A small masked image model, trained from scratch: encoder activation gelu, 7000 steps.
Rows from block 3 of the encoder of a small masked image model, named by matrix and row number. Rows with one number within an expert belong to one neuron, the router's apart. Each number is 50 + 15 x the weight over its row's rms, rounded and kept within 0 to 99. All counts start at 0. After the name is the row's rms in percent of the matrix's.
Before each expert's rows are labels from the 100 images, of 14848, where the router gives the expert most weight on average: "strongest on" is what is common among them. Only what is clearly more common there than usual is listed. The data: capsule endoscopy frames (Kvasir-Capsule). In brackets: how many of the 100, against the usual share in percent.
# router: router (encoder.blocks.3.mlp.router.weight, 4x192), inputs 96-191
# up: expert up (encoder.blocks.3.mlp.up, 4x48x192), inputs 96-191
# down: expert down (encoder.blocks.3.mlp.down, 4x192x48, transposed), outputs 96-191

# expert 2
strongest on: finding: reduced mucosal view (42 vs 6.2)
router.2 088:44 45 62 60 51 65 32 52 40 60 66 52 62 57 36 75 64 58 53 40 58 22 65 38 75 54 55 76 46 79 44 43 28 54 69 43 54 60 22 33 32 40 38 29 74 47 97 27 45 44 66 53 92 39 39 43 22 30 47 56 65 41 46 86 58 31 52 51 31 46 65 53 47 63 70 42 49 34 52 52 74 61 29 36 28 30 52 20 60 37 68 85 51 61 51 59
up.0 095:64 45 20 80 48 63 62 45 53 41 47 57 51 32 39 33 60 46 57 61 58 47 56 26 47 38 49 41 47 63 60 45 67 35 44 76 56 44 56 59 67 53 41 38 43 60 27 63 41 33 59 60 20 48 34 43 66 51 84 32 46 75 47 47 21 60 33 25 30 42 20 67 57 52 26 48 70 47 13 72 27 67 34 19 41 42 44 61 72 61 58 29 49 43 44 26
down.0 085:54 38 31 55 37 29 74 44 62 45 45 49 44 45 42 46 48 69 41 64 65 35 61 43 72 43 82 50 46 39 64 54 52 18 53 57 61 45 70 71 46 37 33 67 36 42 89 57 36 59 39 66 31 23 53 72 47 26 59 58 35 36 83 67 20 84 40 48 56 58 78 62 41 53 72 54 39 67 51 56 36 34 56 35 44 28 50 67 76 55 67 40 61 60 25 35
up.1 092:19 55 47 65 41 44 46 83 45 51 35 48 63 54 51 42 50 48 50 32 58 31 42 18 84 28 50 53 54 78 13 52 30 38 65 44 24 31 33 25 44 64 37 50 40 51 71 27 48 30 48 35 61 34 54 56 36 48 80 57 64 37 51 71 52 71 43 40 25 61 47 31 83 46 76 87 50 63 77 33 44 38 34 22 36 32 32 47 38 49 63 75 45 59 49 41
down.1 103:65 26 44 42 74 61 53 34 62 69 25 70 48 65 49 56 45 74 32 67 62 38 11 40 35 58 39 38 85 62 61 47 52 48 28 58 36 46 62 33 42 40 61 42 59 55 37 39 45 59 45 39 26 67 34 47 56 46 54 55 81 59 62 52 46 49 49 36 57 29 30 38 77 55 56 63 68 59 57 58 49 40 40 93 70 34 59 13 33 34 54 38 67 44 61 36
up.2 108:39 34 48 34 47 67 62 38 47 47 46 52 31 37 27 47 33 42 34 42 49 53 27 43 46 75 69 37 60 71 51 45 69 45 41 53 68 78 52 71 71 39 71 30 39 57 41 44 54 48 37 48 63 45 51 40 92 61 44 49 40 65 31 34 52 55 54 44 76 56 75 99 46 76 44 44 60 45 79 58 62 81 54 37 63 53 45 56 57 50 42 37 64 58 41 72
down.2 101:30 59 50 70 33 59 55 64 42 59 75 35 54 70 61 55 25 57 32 71 28 59 64 33 48 36 55 52 35 68 63 59 47 57 35 49 53 50 49 51 18 41 45 35 35 37 51 22 36 64 54 44 34 15 25 66 65 26 72 34 69 75 64 64 55 55 65 50 41 23 40 31 47 65 39 54 41 33 31 37 35 51 42 33 36 55 49 61 70 59 46 54 48 31 18 74
up.3 108:63 39 47 51 80 50 60 64 33 56 23 44 73 46 83 68 54 41 62 72 54 52 50 42 64 38 58 43 78 51 58 29 62 22 61 53 66 64 61 51 75 49 01 38 67 77 62 49 54 40 32 35 49 54 58 59 61 54 49 50 40 67 64 45 38 40 66 48 46 63 42 53 60 37 47 50 47 67 46 38 65 42 72 34 51 49 47 58 69 17 44 37 36 45 36 33
down.3 103:51 60 38 45 60 36 59 67 63 41 40 49 80 49 64 23 49 39 54 47 16 68 48 67 68 42 42 44 60 43 43 69 60 50 65 56 45 55 40 65 53 58 58 65 62 39 33 74 55 06 69 51 49 44 43 47 60 60 60 64 35 48 65 49 57 59 12 45 49 60 42 51 43 50 57 41 51 67 49 61 65 49 53 53 47 32 46 49 50 27 31 63 66 49 35 62
up.4 096:30 32 30 59 62 43 63 33 75 52 47 50 48 68 31 57 40 61 21 42 32 68 43 49 40 51 83 66 32 49 32 57 46 53 49 36 65 48 44 28 51 31 78 48 63 68 44 31 89 63 43 71 49 43 40 45 35 59 47 58 84 69 38 48 53 53 56 48 58 68 70 73 38 62 54 39 59 74 77 41 51 69 54 52 68 48 59 42 42 60 55 54 33 53 76 44
down.4 101:56 65 63 36 40 37 47 52 46 30 67 63 63 51 49 19 49 27 37 47 44 61 46 50 62 42 62 38 46 61 38 55 40 60 73 66 61 15 62 21 28 37 73 40 54 47 42 37 56 63 59 64 54 27 54 63 39 62 65 63 31 62 68 55 41 48 66 40 54 53 68 37 46 36 55 62 39 58 33 33 21 60 57 79 78 40 77 15 62 67 38 52 48 59 64 61
up.5 094:70 48 53 69 38 63 48 38 33 60 32 39 42 48 60 51 40 70 66 46 53 32 35 57 43 43 62 62 49 81 30 71 56 48 60 22 44 59 49 63 46 61 37 42 60 76 59 38 53 76 41 42 60 62 47 52 68 47 51 45 64 25 57 36 58 49 56 77 33 63 66 72 35 55 35 24 86 62 71 49 66 75 56 66 59 47 52 37 41 44 49 46 44 61 48 21
down.5 105:42 30 59 82 16 58 50 80 76 78 33 51 51 27 54 62 39 35 44 55 36 58 39 39 65 15 54 50 40 66 34 59 21 72 36 74 35 69 37 39 36 70 45 59 34 60 45 40 68 37 59 56 55 30 52 43 35 39 62 39 45 65 22 72 45 70 31 68 37 40 67 45 35 66 77 39 60 26 44 59 26 47 52 52 43 38 56 31 37 62 41 40 45 58 56 71
up.6 114:55 55 73 38 63 51 51 73 48 35 48 54 70 38 66 41 59 48 41 73 62 37 63 61 84 29 64 59 68 55 23 53 78 27 52 66 48 43 41 36 68 70 25 57 64 56 55 61 32 42 55 62 40 37 14 38 56 63 38 52 47 39 80 19 58 51 67 55 42 44 29 56 55 32 35 51 61 56 60 35 67 30 66 34 41 55 45 67 43 20 29 57 50 39 43 61
down.6 107:41 60 26 27 68 45 54 30 62 51 43 55 44 63 52 27 42 15 29 55 43 52 44 40 58 73 45 64 49 41 38 65 84 27 35 69 47 50 54 60 52 56 56 56 45 42 44 58 48 50 68 68 57 48 59 53 57 25 55 59 56 59 50 23 34 50 27 20 47 22 29 52 70 45 55 35 69 54 49 91 31 44 38 54 21 37 48 42 43 41 68 77 57 55 35 15
up.7 127:64 56 15 64 39 67 41 48 72 61 49 59 71 31 49 33 53 59 55 47 50 37 47 38 70 65 33 54 59 67 47 29 47 45 62 72 48 44 62 62 58 35 32 30 25 62 45 63 26 36 43 51 18 30 29 54 60 65 80 52 29 54 44 51 37 55 21 10 26 53 42 64 52 63 29 52 85 51 33 36 43 55 58 14 30 33 58 60 59 43 62 41 54 22 21 39
down.7 118:74 40 33 43 45 50 51 54 45 39 31 34 33 32 29 62 11 50 34 56 53 59 58 55 54 98 77 46 41 60 60 43 29 39 46 63 56 64 81 38 46 51 52 46 52 44 46 63 20 61 51 41 25 61 59 56 15 28 71 58 45 43 67 41 46 55 49 19 47 24 35 50 56 83 31 48 81 55 59 45 71 61 43 28 42 65 59 44 42 51 78 45 58 61 46 35
up.8 121:47 40 17 48 43 51 66 47 44 61 76 21 29 44 34 73 40 63 43 69 41 35 41 33 52 35 45 63 25 34 74 59 39 53 25 31 70 65 35 53 48 45 55 30 26 54 60 51 56 56 49 40 65 37 52 64 72 51 35 41 52 69 29 52 67 60 57 32 48 46 75 61 52 51 41 52 45 38 66 71 32 68 53 56 32 59 54 55 56 79 60 37 42 47 22 48
down.8 113:47 42 60 68 46 58 42 41 51 75 72 26 52 70 65 41 41 59 71 44 78 18 74 50 56 30 41 80 67 49 68 54 43 69 60 63 57 64 54 57 30 53 32 26 38 40 65 30 42 48 49 43 39 52 53 45 59 57 22 62 49 53 49 37 42 58 65 83 60 33 61 43 72 69 52 49 39 20 39 37 57 62 66 68 78 44 89 45 44 38 41 21 29 76 35 32
up.9 097:64 78 48 61 26 45 51 72 65 57 31 62 43 40 67 28 54 40 59 70 45 42 49 40 40 29 20 71 52 65 60 68 53 56 43 46 18 35 40 44 73 62 48 58 56 58 09 75 28 65 24 47 46 53 61 65 54 54 58 41 44 44 38 54 52 73 40 76 08 54 61 33 36 60 48 24 65 57 43 46 57 41 54 40 50 44 17 45 36 47 35 62 39 52 51 20
down.9 099:46 54 70 43 43 76 48 46 35 43 12 43 56 44 61 43 47 23 59 64 39 60 61 70 51 32 54 32 53 69 50 64 35 44 39 68 65 81 68 56 51 51 47 24 40 49 75 37 26 71 53 33 56 55 64 76 42 48 33 89 37 42 36 56 47 43 29 38 43 54 29 45 64 78 51 41 65 29 32 55 23 33 48 65 33 46 49 49 74 42 39 36 42 66 55 35
up.10 121:30 40 50 30 38 63 63 55 50 42 43 32 53 19 57 44 35 72 62 24 58 54 48 57 53 45 45 57 43 64 52 76 60 47 49 46 31 53 17 59 57 52 61 49 62 59 52 46 71 57 54 50 55 45 38 44 36 78 57 35 70 39 36 21 41 50 46 59 50 55 72 70 54 46 44 42 64 60 78 77 51 90 63 12 58 44 48 46 64 53 74 42 62 47 58 62
down.10 110:37 69 51 63 48 40 56 60 59 66 74 58 69 69 34 49 43 56 47 37 12 46 49 59 64 67 64 51 34 34 42 51 28 66 42 64 69 27 39 39 63 41 52 49 73 28 23 23 60 51 68 78 44 31 39 70 44 80 70 47 47 55 62 61 73 56 35 58 51 13 26 36 48 57 64 59 38 38 54 88 53 29 41 47 64 53 33 48 40 46 29 69 50 57 48 63

# expert 1
strongest on: finding: ulcer (25 vs 1.6)
router.1 124:16 45 71 52 63 45 56 30 54 18 37 36 47 75 78 52 39 26 56 42 37 72 39 74 51 35 55 53 72 22 53 56 94 56 35 39 55 48 57 42 59 70 66 64 47 65 26 65 56 63 33 35 19 59 59 76 59 63 40 59 56 39 75 45 64 56 63 61 68 69 51 59 32 36 51 41 65 77 67 57 36 49 50 40 60 53 39 55 23 49 41 34 40 56 39 38
up.0 105:84 51 41 44 35 47 41 82 62 37 38 55 72 60 53 31 57 64 48 74 70 63 42 47 40 75 43 33 45 61 57 30 19 39 51 78 39 30 47 27 48 54 50 37 46 27 40 61 42 42 68 36 34 33 43 43 40 53 78 67 29 77 48 22 38 67 48 28 24 26 42 31 47 61 64 59 33 54 35 53 58 48 47 49 50 42 62 84 75 59 71 28 73 43 48 23
down.0 104:39 66 40 62 28 52 37 72 25 71 57 65 45 61 01 67 34 45 42 38 37 38 60 39 50 78 68 50 39 60 35 36 43 47 48 73 57 72 44 43 43 55 51 42 63 43 47 30 67 57 65 61 52 16 33 64 51 56 49 12 46 71 40 67 48 58 46 56 63 36 30 28 41 54 56 54 33 48 68 60 47 69 37 80 87 53 69 41 47 55 49 56 59 30 61 46
up.1 104:51 37 38 56 54 42 41 50 22 51 45 68 86 65 46 51 42 59 38 46 42 64 54 32 55 38 33 54 58 27 62 50 52 13 41 78 40 31 67 43 72 46 67 35 46 63 75 43 61 51 47 31 54 39 55 57 50 36 64 37 85 68 36 50 29 18 44 42 76 38 58 62 34 63 39 55 58 56 40 69 38 39 30 73 27 55 65 40 83 68 78 39 50 43 47 52
down.1 103:44 55 50 54 64 49 51 25 59 35 76 37 43 47 48 54 57 59 73 29 41 28 42 53 54 54 19 26 65 55 45 48 34 46 67 60 67 33 54 40 87 30 35 23 49 91 56 46 36 29 50 57 48 53 73 51 54 58 57 42 39 57 45 61 47 67 57 84 49 02 61 38 43 49 59 52 46 56 50 60 57 00 42 38 30 61 48 64 47 54 36 54 45 53 32 39
up.2 097:45 36 21 64 65 53 72 64 51 52 57 49 87 69 45 49 59 32 47 75 54 53 38 46 47 59 38 38 60 34 42 17 30 36 62 56 70 22 48 58 57 58 41 52 53 48 41 76 43 46 38 47 40 37 30 36 59 53 45 79 67 54 60 47 42 52 46 35 60 48 25 59 64 27 44 64 26 51 37 48 61 55 49 39 48 48 57 86 53 56 29 32 51 24 57 57
down.2 107:55 60 36 32 31 70 71 60 60 59 90 33 52 46 21 61 58 58 35 33 50 62 80 49 42 68 42 46 50 47 43 55 46 60 56 86 62 56 63 61 50 41 39 59 64 59 43 46 61 59 46 50 52 38 64 52 62 68 38 27 48 86 36 65 38 71 53 57 41 41 78 30 59 52 22 59 46 18 21 32 39 63 56 70 69 71 81 30 72 48 33 36 57 50 41 50
up.3 103:21 34 44 65 25 36 48 54 60 74 71 48 76 62 30 30 32 65 30 66 57 44 62 52 77 76 54 47 25 69 62 52 20 73 40 35 69 48 28 29 42 45 60 40 67 48 54 48 41 43 49 67 49 07 12 58 72 41 61 48 50 36 14 57 32 64 41 60 50 40 52 63 60 59 65 56 41 48 35 59 39 70 37 50 45 50 44 62 51 67 49 63 62 25 33 48
down.3 099:64 38 69 49 64 36 62 36 33 36 58 32 50 44 67 46 48 45 22 57 53 42 62 40 76 54 75 39 31 48 49 38 44 64 41 23 52 22 53 27 32 49 29 59 62 34 58 21 43 29 29 60 46 30 46 56 46 50 42 43 60 36 52 55 35 44 65 41 51 99 45 41 28 60 57 48 42 71 42 57 54 99 29 48 63 52 69 48 53 48 46 33 33 67 24 51
up.4 097:58 64 60 72 61 50 42 42 13 70 74 42 60 34 33 59 54 48 49 69 54 45 74 54 25 50 45 56 49 55 56 36 36 48 50 40 66 61 60 74 35 44 21 52 38 47 92 19 25 40 67 91 79 82 57 43 48 77 57 53 29 36 58 75 39 43 45 46 65 45 33 56 53 59 31 43 37 44 46 46 50 40 54 89 37 43 39 42 63 50 79 31 43 63 32 40
down.4 096:44 63 65 47 40 58 52 40 56 16 31 39 50 72 74 58 41 39 56 76 39 60 64 43 81 50 46 42 33 37 27 44 35 42 44 34 46 65 64 35 56 61 28 56 49 53 79 27 34 78 52 49 30 36 52 51 43 16 65 49 46 27 56 33 25 68 48 34 29 33 46 71 52 58 65 37 66 52 38 56 64 35 54 32 22 39 34 59 32 56 46 42 30 75 36 33
up.5 101:75 29 51 20 78 55 67 33 48 60 58 53 38 50 49 57 63 22 30 40 46 61 57 20 46 35 57 54 49 58 42 65 57 25 51 48 40 74 51 66 49 50 69 69 56 55 82 64 69 56 33 74 70 65 61 29 29 44 06 48 64 41 33 70 26 38 18 37 78 57 52 52 52 45 42 56 57 56 33 77 19 61 34 62 31 29 63 44 46 40 35 31 55 48 71 55
down.5 100:47 42 61 62 26 46 49 80 75 53 47 74 46 81 24 74 49 72 35 33 22 42 36 56 74 66 56 68 37 48 29 33 35 44 54 45 71 66 44 40 09 33 54 65 74 40 41 50 66 46 49 41 57 35 35 41 78 24 46 40 47 69 32 35 62 55 36 71 48 82 55 32 69 34 30 51 56 39 64 52 51 49 48 61 56 49 65 51 73 50 46 40 64 29 53 53
up.6 096:45 44 50 64 66 37 39 64 43 47 75 65 69 50 31 55 39 43 33 66 51 48 49 62 42 72 73 52 50 45 55 38 50 49 70 30 56 57 53 45 30 39 58 66 69 44 39 45 57 43 30 52 45 24 29 37 69 20 33 47 41 69 56 78 41 36 63 65 58 71 15 49 76 35 68 86 38 69 43 41 67 50 50 34 67 61 51 52 45 56 29 68 66 31 60 68
down.6 098:54 12 58 66 47 39 64 53 39 48 39 42 40 54 57 63 58 54 15 58 56 24 51 39 59 50 49 60 27 66 45 60 29 54 46 34 41 56 54 54 15 41 67 80 70 39 57 58 57 70 38 51 54 30 68 49 20 37 33 52 42 45 51 48 40 54 30 63 39 99 78 44 60 42 54 61 43 75 54 64 40 97 49 49 27 65 60 62 48 67 40 21 48 21 46 47
up.7 085:64 29 48 49 71 35 87 27 53 45 75 44 47 58 49 61 31 62 32 56 78 51 38 31 47 37 43 42 51 37 48 44 39 64 33 06 67 56 69 54 61 56 40 42 47 60 34 61 40 35 49 30 26 57 54 35 56 58 41 68 30 44 68 60 44 43 66 00 61 73 54 44 61 43 54 75 38 77 49 66 55 71 37 54 30 39 31 92 33 71 50 20 59 52 50 63
down.7 091:63 49 52 45 64 36 49 48 39 48 47 37 76 60 44 57 55 46 07 49 48 37 66 60 56 51 65 67 33 72 58 44 57 65 48 37 48 65 57 37 10 41 55 64 54 40 82 40 39 64 53 62 54 55 70 30 48 48 57 42 48 74 41 37 41 51 49 22 50 81 56 37 46 67 50 55 39 56 28 50 62 99 46 67 45 53 51 50 86 03 45 62 49 70 39 49
up.8 116:78 57 68 67 38 48 39 61 53 54 41 76 69 55 41 29 68 74 48 69 54 47 40 69 45 56 59 53 53 50 36 37 27 21 49 69 38 32 49 76 31 27 47 49 55 55 55 44 36 29 20 53 51 32 54 27 64 55 58 36 40 69 41 74 44 45 48 69 45 69 46 70 56 62 31 38 42 41 46 33 57 42 58 47 76 72 49 68 65 50 55 39 50 15 31 67
down.8 113:28 45 42 48 52 54 38 80 47 57 65 60 65 52 36 63 63 14 45 39 46 69 35 20 56 60 37 32 41 64 56 50 55 47 69 64 58 55 60 51 34 57 51 16 62 35 50 25 61 23 67 60 52 32 53 33 61 48 40 55 37 50 35 49 54 56 56 79 38 80 65 29 44 58 64 51 42 54 52 39 43 60 37 31 56 41 40 42 39 53 20 40 59 62 63 81
up.9 106:39 59 45 45 27 44 62 42 77 48 61 67 22 52 68 15 52 58 54 48 33 67 60 52 49 43 79 61 59 95 37 49 61 63 56 57 48 60 20 73 67 33 64 34 56 62 42 59 59 27 23 41 65 45 14 58 61 29 39 45 63 63 39 54 50 56 63 45 59 67 73 70 50 55 40 48 81 49 52 44 55 62 51 31 44 41 48 38 66 56 42 78 38 64 37 37
down.9 108:70 57 38 48 75 56 70 78 35 34 37 83 29 49 48 56 46 62 60 33 68 51 53 61 27 46 48 37 61 38 34 67 74 52 74 62 32 38 47 51 20 49 68 67 66 21 57 66 49 44 31 75 58 62 27 46 49 44 68 61 31 73 43 48 79 74 42 41 37 85 50 35 60 44 35 60 63 50 33 39 61 64 50 42 39 33 63 48 45 32 47 48 55 59 51 50
up.10 088:72 40 38 50 43 39 66 53 35 75 41 43 54 07 45 49 31 36 52 50 39 55 59 65 52 42 39 39 71 66 72 43 36 51 42 35 54 39 39 66 51 56 50 51 80 19 51 37 35 39 19 76 46 36 40 53 45 42 56 62 33 50 20 57 46 84 53 59 40 58 64 52 63 48 58 53 38 48 68 61 33 65 65 49 64 50 47 80 49 56 63 34 38 45 35 49
down.10 095:59 34 00 55 32 26 50 36 09 54 46 38 57 48 63 53 60 51 28 54 60 32 52 65 56 28 65 73 64 55 52 65 56 65 69 43 38 56 49 29 40 38 47 56 61 37 75 45 31 81 25 55 39 47 52 53 48 39 36 50 39 63 67 46 50 68 57 39 36 99 58 39 33 54 65 68 46 71 56 51 67 99 61 49 60 53 34 49 58 31 56 61 47 33 35 36

# expert 3
strongest on: finding: blood fresh (39 vs 0.9)
router.3 090:76 64 44 81 42 55 45 54 50 65 41 47 51 16 47 34 49 51 43 79 76 74 42 46 36 75 39 35 35 68 61 60 43 41 35 51 56 35 50 87 62 59 53 46 35 66 56 48 42 60 31 55 60 54 52 44 45 60 11 36 17 79 25 52 47 45 56 41 48 58 46 47 45 58 35 54 39 36 11 60 65 60 62 74 61 79 50 58 61 69 29 34 51 24 53 62
up.0 109:36 61 47 41 38 47 35 46 61 53 71 49 50 56 35 36 47 84 63 43 49 46 72 43 72 53 48 37 40 28 64 53 54 69 49 28 56 33 56 64 14 28 42 69 47 22 64 39 63 26 90 35 70 61 23 54 74 47 51 70 45 49 50 54 48 50 66 72 87 24 50 46 49 38 80 76 37 48 44 36 65 64 35 42 57 46 38 32 61 42 86 63 43 45 46 31
down.0 110:58 27 45 38 30 76 62 78 49 34 65 75 58 64 69 35 29 56 51 61 53 41 53 64 37 44 64 54 37 35 66 44 66 92 85 30 62 45 53 68 49 61 44 38 53 20 49 33 61 49 61 60 37 38 54 54 57 40 68 59 35 52 59 44 57 60 36 42 40 32 44 27 34 56 47 65 39 44 32 43 50 48 45 57 52 42 85 62 43 52 58 24 48 59 36 42
up.1 093:39 54 59 49 22 70 52 51 38 51 61 32 64 53 56 49 55 45 28 45 42 52 15 52 62 54 46 49 23 49 55 51 56 34 58 47 59 52 43 48 56 40 27 48 61 46 37 60 23 24 49 48 59 25 53 33 64 68 70 61 60 68 53 48 43 57 63 70 53 78 52 45 55 49 24 40 48 72 36 63 54 37 59 25 77 65 21 64 54 45 60 63 41 63 40 60
down.1 098:48 14 50 50 48 41 42 48 68 15 63 45 16 59 45 26 55 64 73 59 16 49 53 48 61 49 57 33 04 35 42 64 67 61 62 55 46 60 52 46 57 38 39 46 43 54 41 66 66 39 24 44 11 29 49 42 52 54 44 61 39 39 80 41 59 40 27 17 59 43 68 48 58 50 64 38 48 32 48 27 41 46 46 39 44 42 45 51 60 59 34 51 13 66 55 66
up.2 081:54 40 58 46 49 49 52 64 23 35 51 74 48 43 53 72 50 33 32 59 32 56 39 42 82 56 63 57 55 50 60 24 45 20 67 53 64 50 64 23 48 65 32 45 62 59 24 90 38 49 37 61 52 38 53 35 33 42 79 35 67 37 69 57 33 68 59 36 28 80 48 52 75 54 32 66 51 55 23 46 56 50 59 47 42 53 35 48 68 62 49 51 27 79 60 43
down.2 084:51 60 62 49 50 59 60 30 51 43 15 45 50 54 58 40 58 40 35 77 28 62 39 51 70 47 70 36 63 66 44 70 54 26 58 65 54 64 35 32 60 42 59 54 32 67 54 44 26 42 40 39 54 70 23 67 55 53 55 46 67 40 55 32 61 45 51 33 50 30 61 50 44 67 60 42 65 75 84 49 46 39 43 44 55 33 65 24 39 36 34 49 24 26 57 35
up.3 093:51 50 65 59 38 67 70 34 65 23 46 57 24 44 73 58 30 34 36 50 66 55 43 31 23 64 69 55 39 67 31 28 55 38 54 40 37 54 62 46 64 39 49 20 60 64 51 35 69 39 19 32 41 56 51 30 34 26 55 34 35 37 32 69 42 61 63 37 46 63 67 44 38 58 77 37 73 57 50 44 50 37 47 43 23 32 41 57 36 48 61 57 44 55 57 36
down.3 096:47 64 52 46 85 53 46 50 38 83 14 35 40 42 50 59 91 60 59 31 57 53 43 50 28 56 50 76 48 52 49 68 60 68 62 49 38 30 66 60 38 53 45 60 62 45 29 51 33 26 60 72 64 52 45 74 40 74 46 58 39 58 41 00 55 65 60 67 57 52 61 38 55 65 65 54 66 61 31 49 50 42 50 16 64 69 43 63 50 41 36 55 70 28 57 69
up.4 087:30 29 49 31 62 46 64 56 45 29 35 37 43 53 62 56 46 60 30 37 32 59 43 45 85 48 71 60 66 37 32 58 64 39 33 61 57 63 46 28 50 64 59 46 46 57 27 33 92 66 32 44 73 51 58 47 53 33 46 49 51 44 62 65 61 56 54 59 61 69 78 44 28 37 68 29 58 81 65 54 43 28 57 23 46 35 63 49 35 39 68 35 30 70 47 50
down.4 091:50 59 67 50 57 40 52 58 33 71 70 27 46 59 42 45 69 36 35 29 41 44 50 48 69 26 43 69 70 45 65 46 38 52 71 58 66 44 57 73 57 62 41 30 54 57 65 45 39 38 52 65 76 69 85 51 28 29 47 69 61 48 31 40 28 61 48 32 63 58 49 44 32 65 49 51 36 53 65 44 39 46 54 57 40 62 49 38 61 56 66 72 32 75 52 45
up.5 086:31 36 30 51 47 36 49 47 31 49 55 36 60 55 57 43 22 76 26 52 28 72 54 50 51 44 41 81 43 57 59 54 25 60 55 21 72 53 47 11 29 30 55 45 74 33 51 49 58 42 64 26 30 57 43 46 39 43 75 70 70 51 82 43 57 49 52 65 30 56 48 39 86 36 40 84 55 68 62 38 53 50 66 29 59 57 49 67 68 83 65 54 47 49 92 34
down.5 089:48 87 76 60 41 51 54 80 72 38 63 49 51 52 53 36 29 44 53 68 44 35 71 40 36 54 66 64 47 46 71 60 49 76 55 36 28 47 48 61 54 54 38 62 31 20 36 58 51 57 45 49 71 48 23 25 67 60 39 72 53 72 58 53 83 41 78 55 47 42 49 20 62 71 25 65 44 46 35 45 58 32 63 60 67 48 41 34 42 66 21 30 46 39 57 47
up.6 089:30 41 74 38 37 77 65 25 44 41 66 44 24 56 49 45 67 36 44 25 61 69 51 31 34 35 42 66 45 41 58 48 65 54 31 55 46 75 53 67 67 60 57 39 57 40 44 54 32 66 55 51 54 31 37 54 61 30 44 72 49 55 38 34 46 57 15 64 54 56 43 70 48 55 37 32 41 27 41 50 35 69 57 46 25 47 38 49 38 61 53 75 38 49 39 68
down.6 088:51 62 39 39 37 39 41 50 45 42 20 63 68 64 67 51 68 49 76 44 50 62 47 47 53 62 23 50 30 74 47 41 54 62 55 59 64 32 31 61 21 55 43 47 43 33 63 40 31 56 66 33 44 35 55 49 69 44 67 50 56 39 67 33 49 71 62 43 40 32 68 57 69 53 57 32 53 14 40 53 60 58 20 36 48 28 16 59 06 49 56 41 53 36 72 51
up.7 111:13 28 30 64 32 50 56 29 38 54 54 46 61 58 31 73 12 47 59 57 45 39 41 53 64 86 39 62 51 30 48 40 22 26 34 40 58 74 27 32 39 46 84 25 44 39 66 42 87 47 57 36 48 67 39 49 77 43 38 60 47 32 54 53 47 39 59 67 46 58 61 69 50 41 55 59 41 46 70 52 31 65 43 42 27 48 48 58 46 68 73 38 49 39 59 55
down.7 106:51 69 62 53 33 50 60 70 36 49 68 55 82 73 72 44 38 74 60 44 47 30 65 85 48 27 67 68 65 53 38 28 86 70 68 55 42 48 61 47 39 63 22 30 63 42 38 52 35 33 36 37 23 38 59 46 40 44 70 75 53 52 67 34 56 56 51 44 42 34 28 43 63 57 50 29 34 30 27 47 65 48 50 28 39 45 45 64 63 52 59 57 54 70 34 35
up.8 082:52 55 70 24 73 28 47 47 58 41 39 52 40 56 66 52 23 75 38 52 35 87 47 51 81 40 67 71 38 48 39 40 44 40 67 24 65 40 54 31 54 43 45 60 48 41 26 85 64 57 55 10 36 55 59 60 53 54 70 68 51 61 66 35 59 39 41 47 71 38 66 60 34 17 43 51 70 66 62 47 41 54 67 41 73 74 39 55 71 72 44 64 39 82 81 72
down.8 084:21 57 63 16 49 44 36 46 57 92 68 47 52 61 48 41 49 53 59 69 32 63 59 39 33 36 48 57 69 52 72 62 57 50 63 78 43 77 58 52 42 51 37 53 56 44 75 31 33 54 46 50 52 40 33 26 46 35 66 55 48 37 60 49 63 38 56 61 12 28 23 43 25 39 45 45 63 62 51 50 54 07 49 87 79 49 72 34 38 41 43 52 39 43 54 23
up.9 136:41 61 41 59 56 54 38 61 60 53 26 61 55 55 49 44 53 60 49 73 45 55 40 74 68 74 49 50 35 51 30 37 24 27 47 39 48 69 32 34 81 53 76 50 50 99 49 54 53 64 18 62 34 29 60 34 62 51 51 51 52 57 59 42 48 47 28 34 39 80 65 56 35 38 42 38 51 69 48 56 52 43 62 42 54 44 70 73 41 36 44 46 44 36 78 48
down.9 131:47 57 59 63 57 72 76 38 37 62 53 33 72 44 46 24 55 57 32 20 72 53 55 52 44 38 29 70 43 60 68 54 28 71 43 44 60 44 32 39 50 49 43 44 54 54 31 55 73 59 57 45 63 39 43 22 62 44 13 62 48 99 26 33 51 48 65 76 46 70 70 47 63 22 49 42 56 52 28 49 46 72 40 28 44 58 49 23 35 52 08 35 31 59 64 52
up.10 100:25 58 61 50 54 34 65 58 24 39 66 55 49 60 27 99 48 18 52 49 50 53 31 63 51 71 67 50 54 42 69 06 33 53 48 44 62 71 33 62 58 42 52 39 72 60 32 58 41 36 52 44 44 54 51 37 38 58 35 63 43 50 48 65 49 43 63 65 73 65 52 65 46 38 51 53 63 49 41 34 43 33 69 42 28 89 45 69 42 71 43 54 33 36 54 49
down.10 094:37 48 53 46 43 42 54 46 56 75 37 40 50 49 46 59 35 38 50 29 68 39 36 35 52 61 23 23 58 60 71 66 58 91 32 49 59 57 54 38 44 50 26 55 50 22 58 50 52 49 51 49 35 45 57 47 48 57 38 58 27 33 57 39 42 83 43 72 35 51 63 55 62 21 69 46 51 58 60 80 42 55 39 49 65 66 51 38 88 57 27 45 45 67 38 48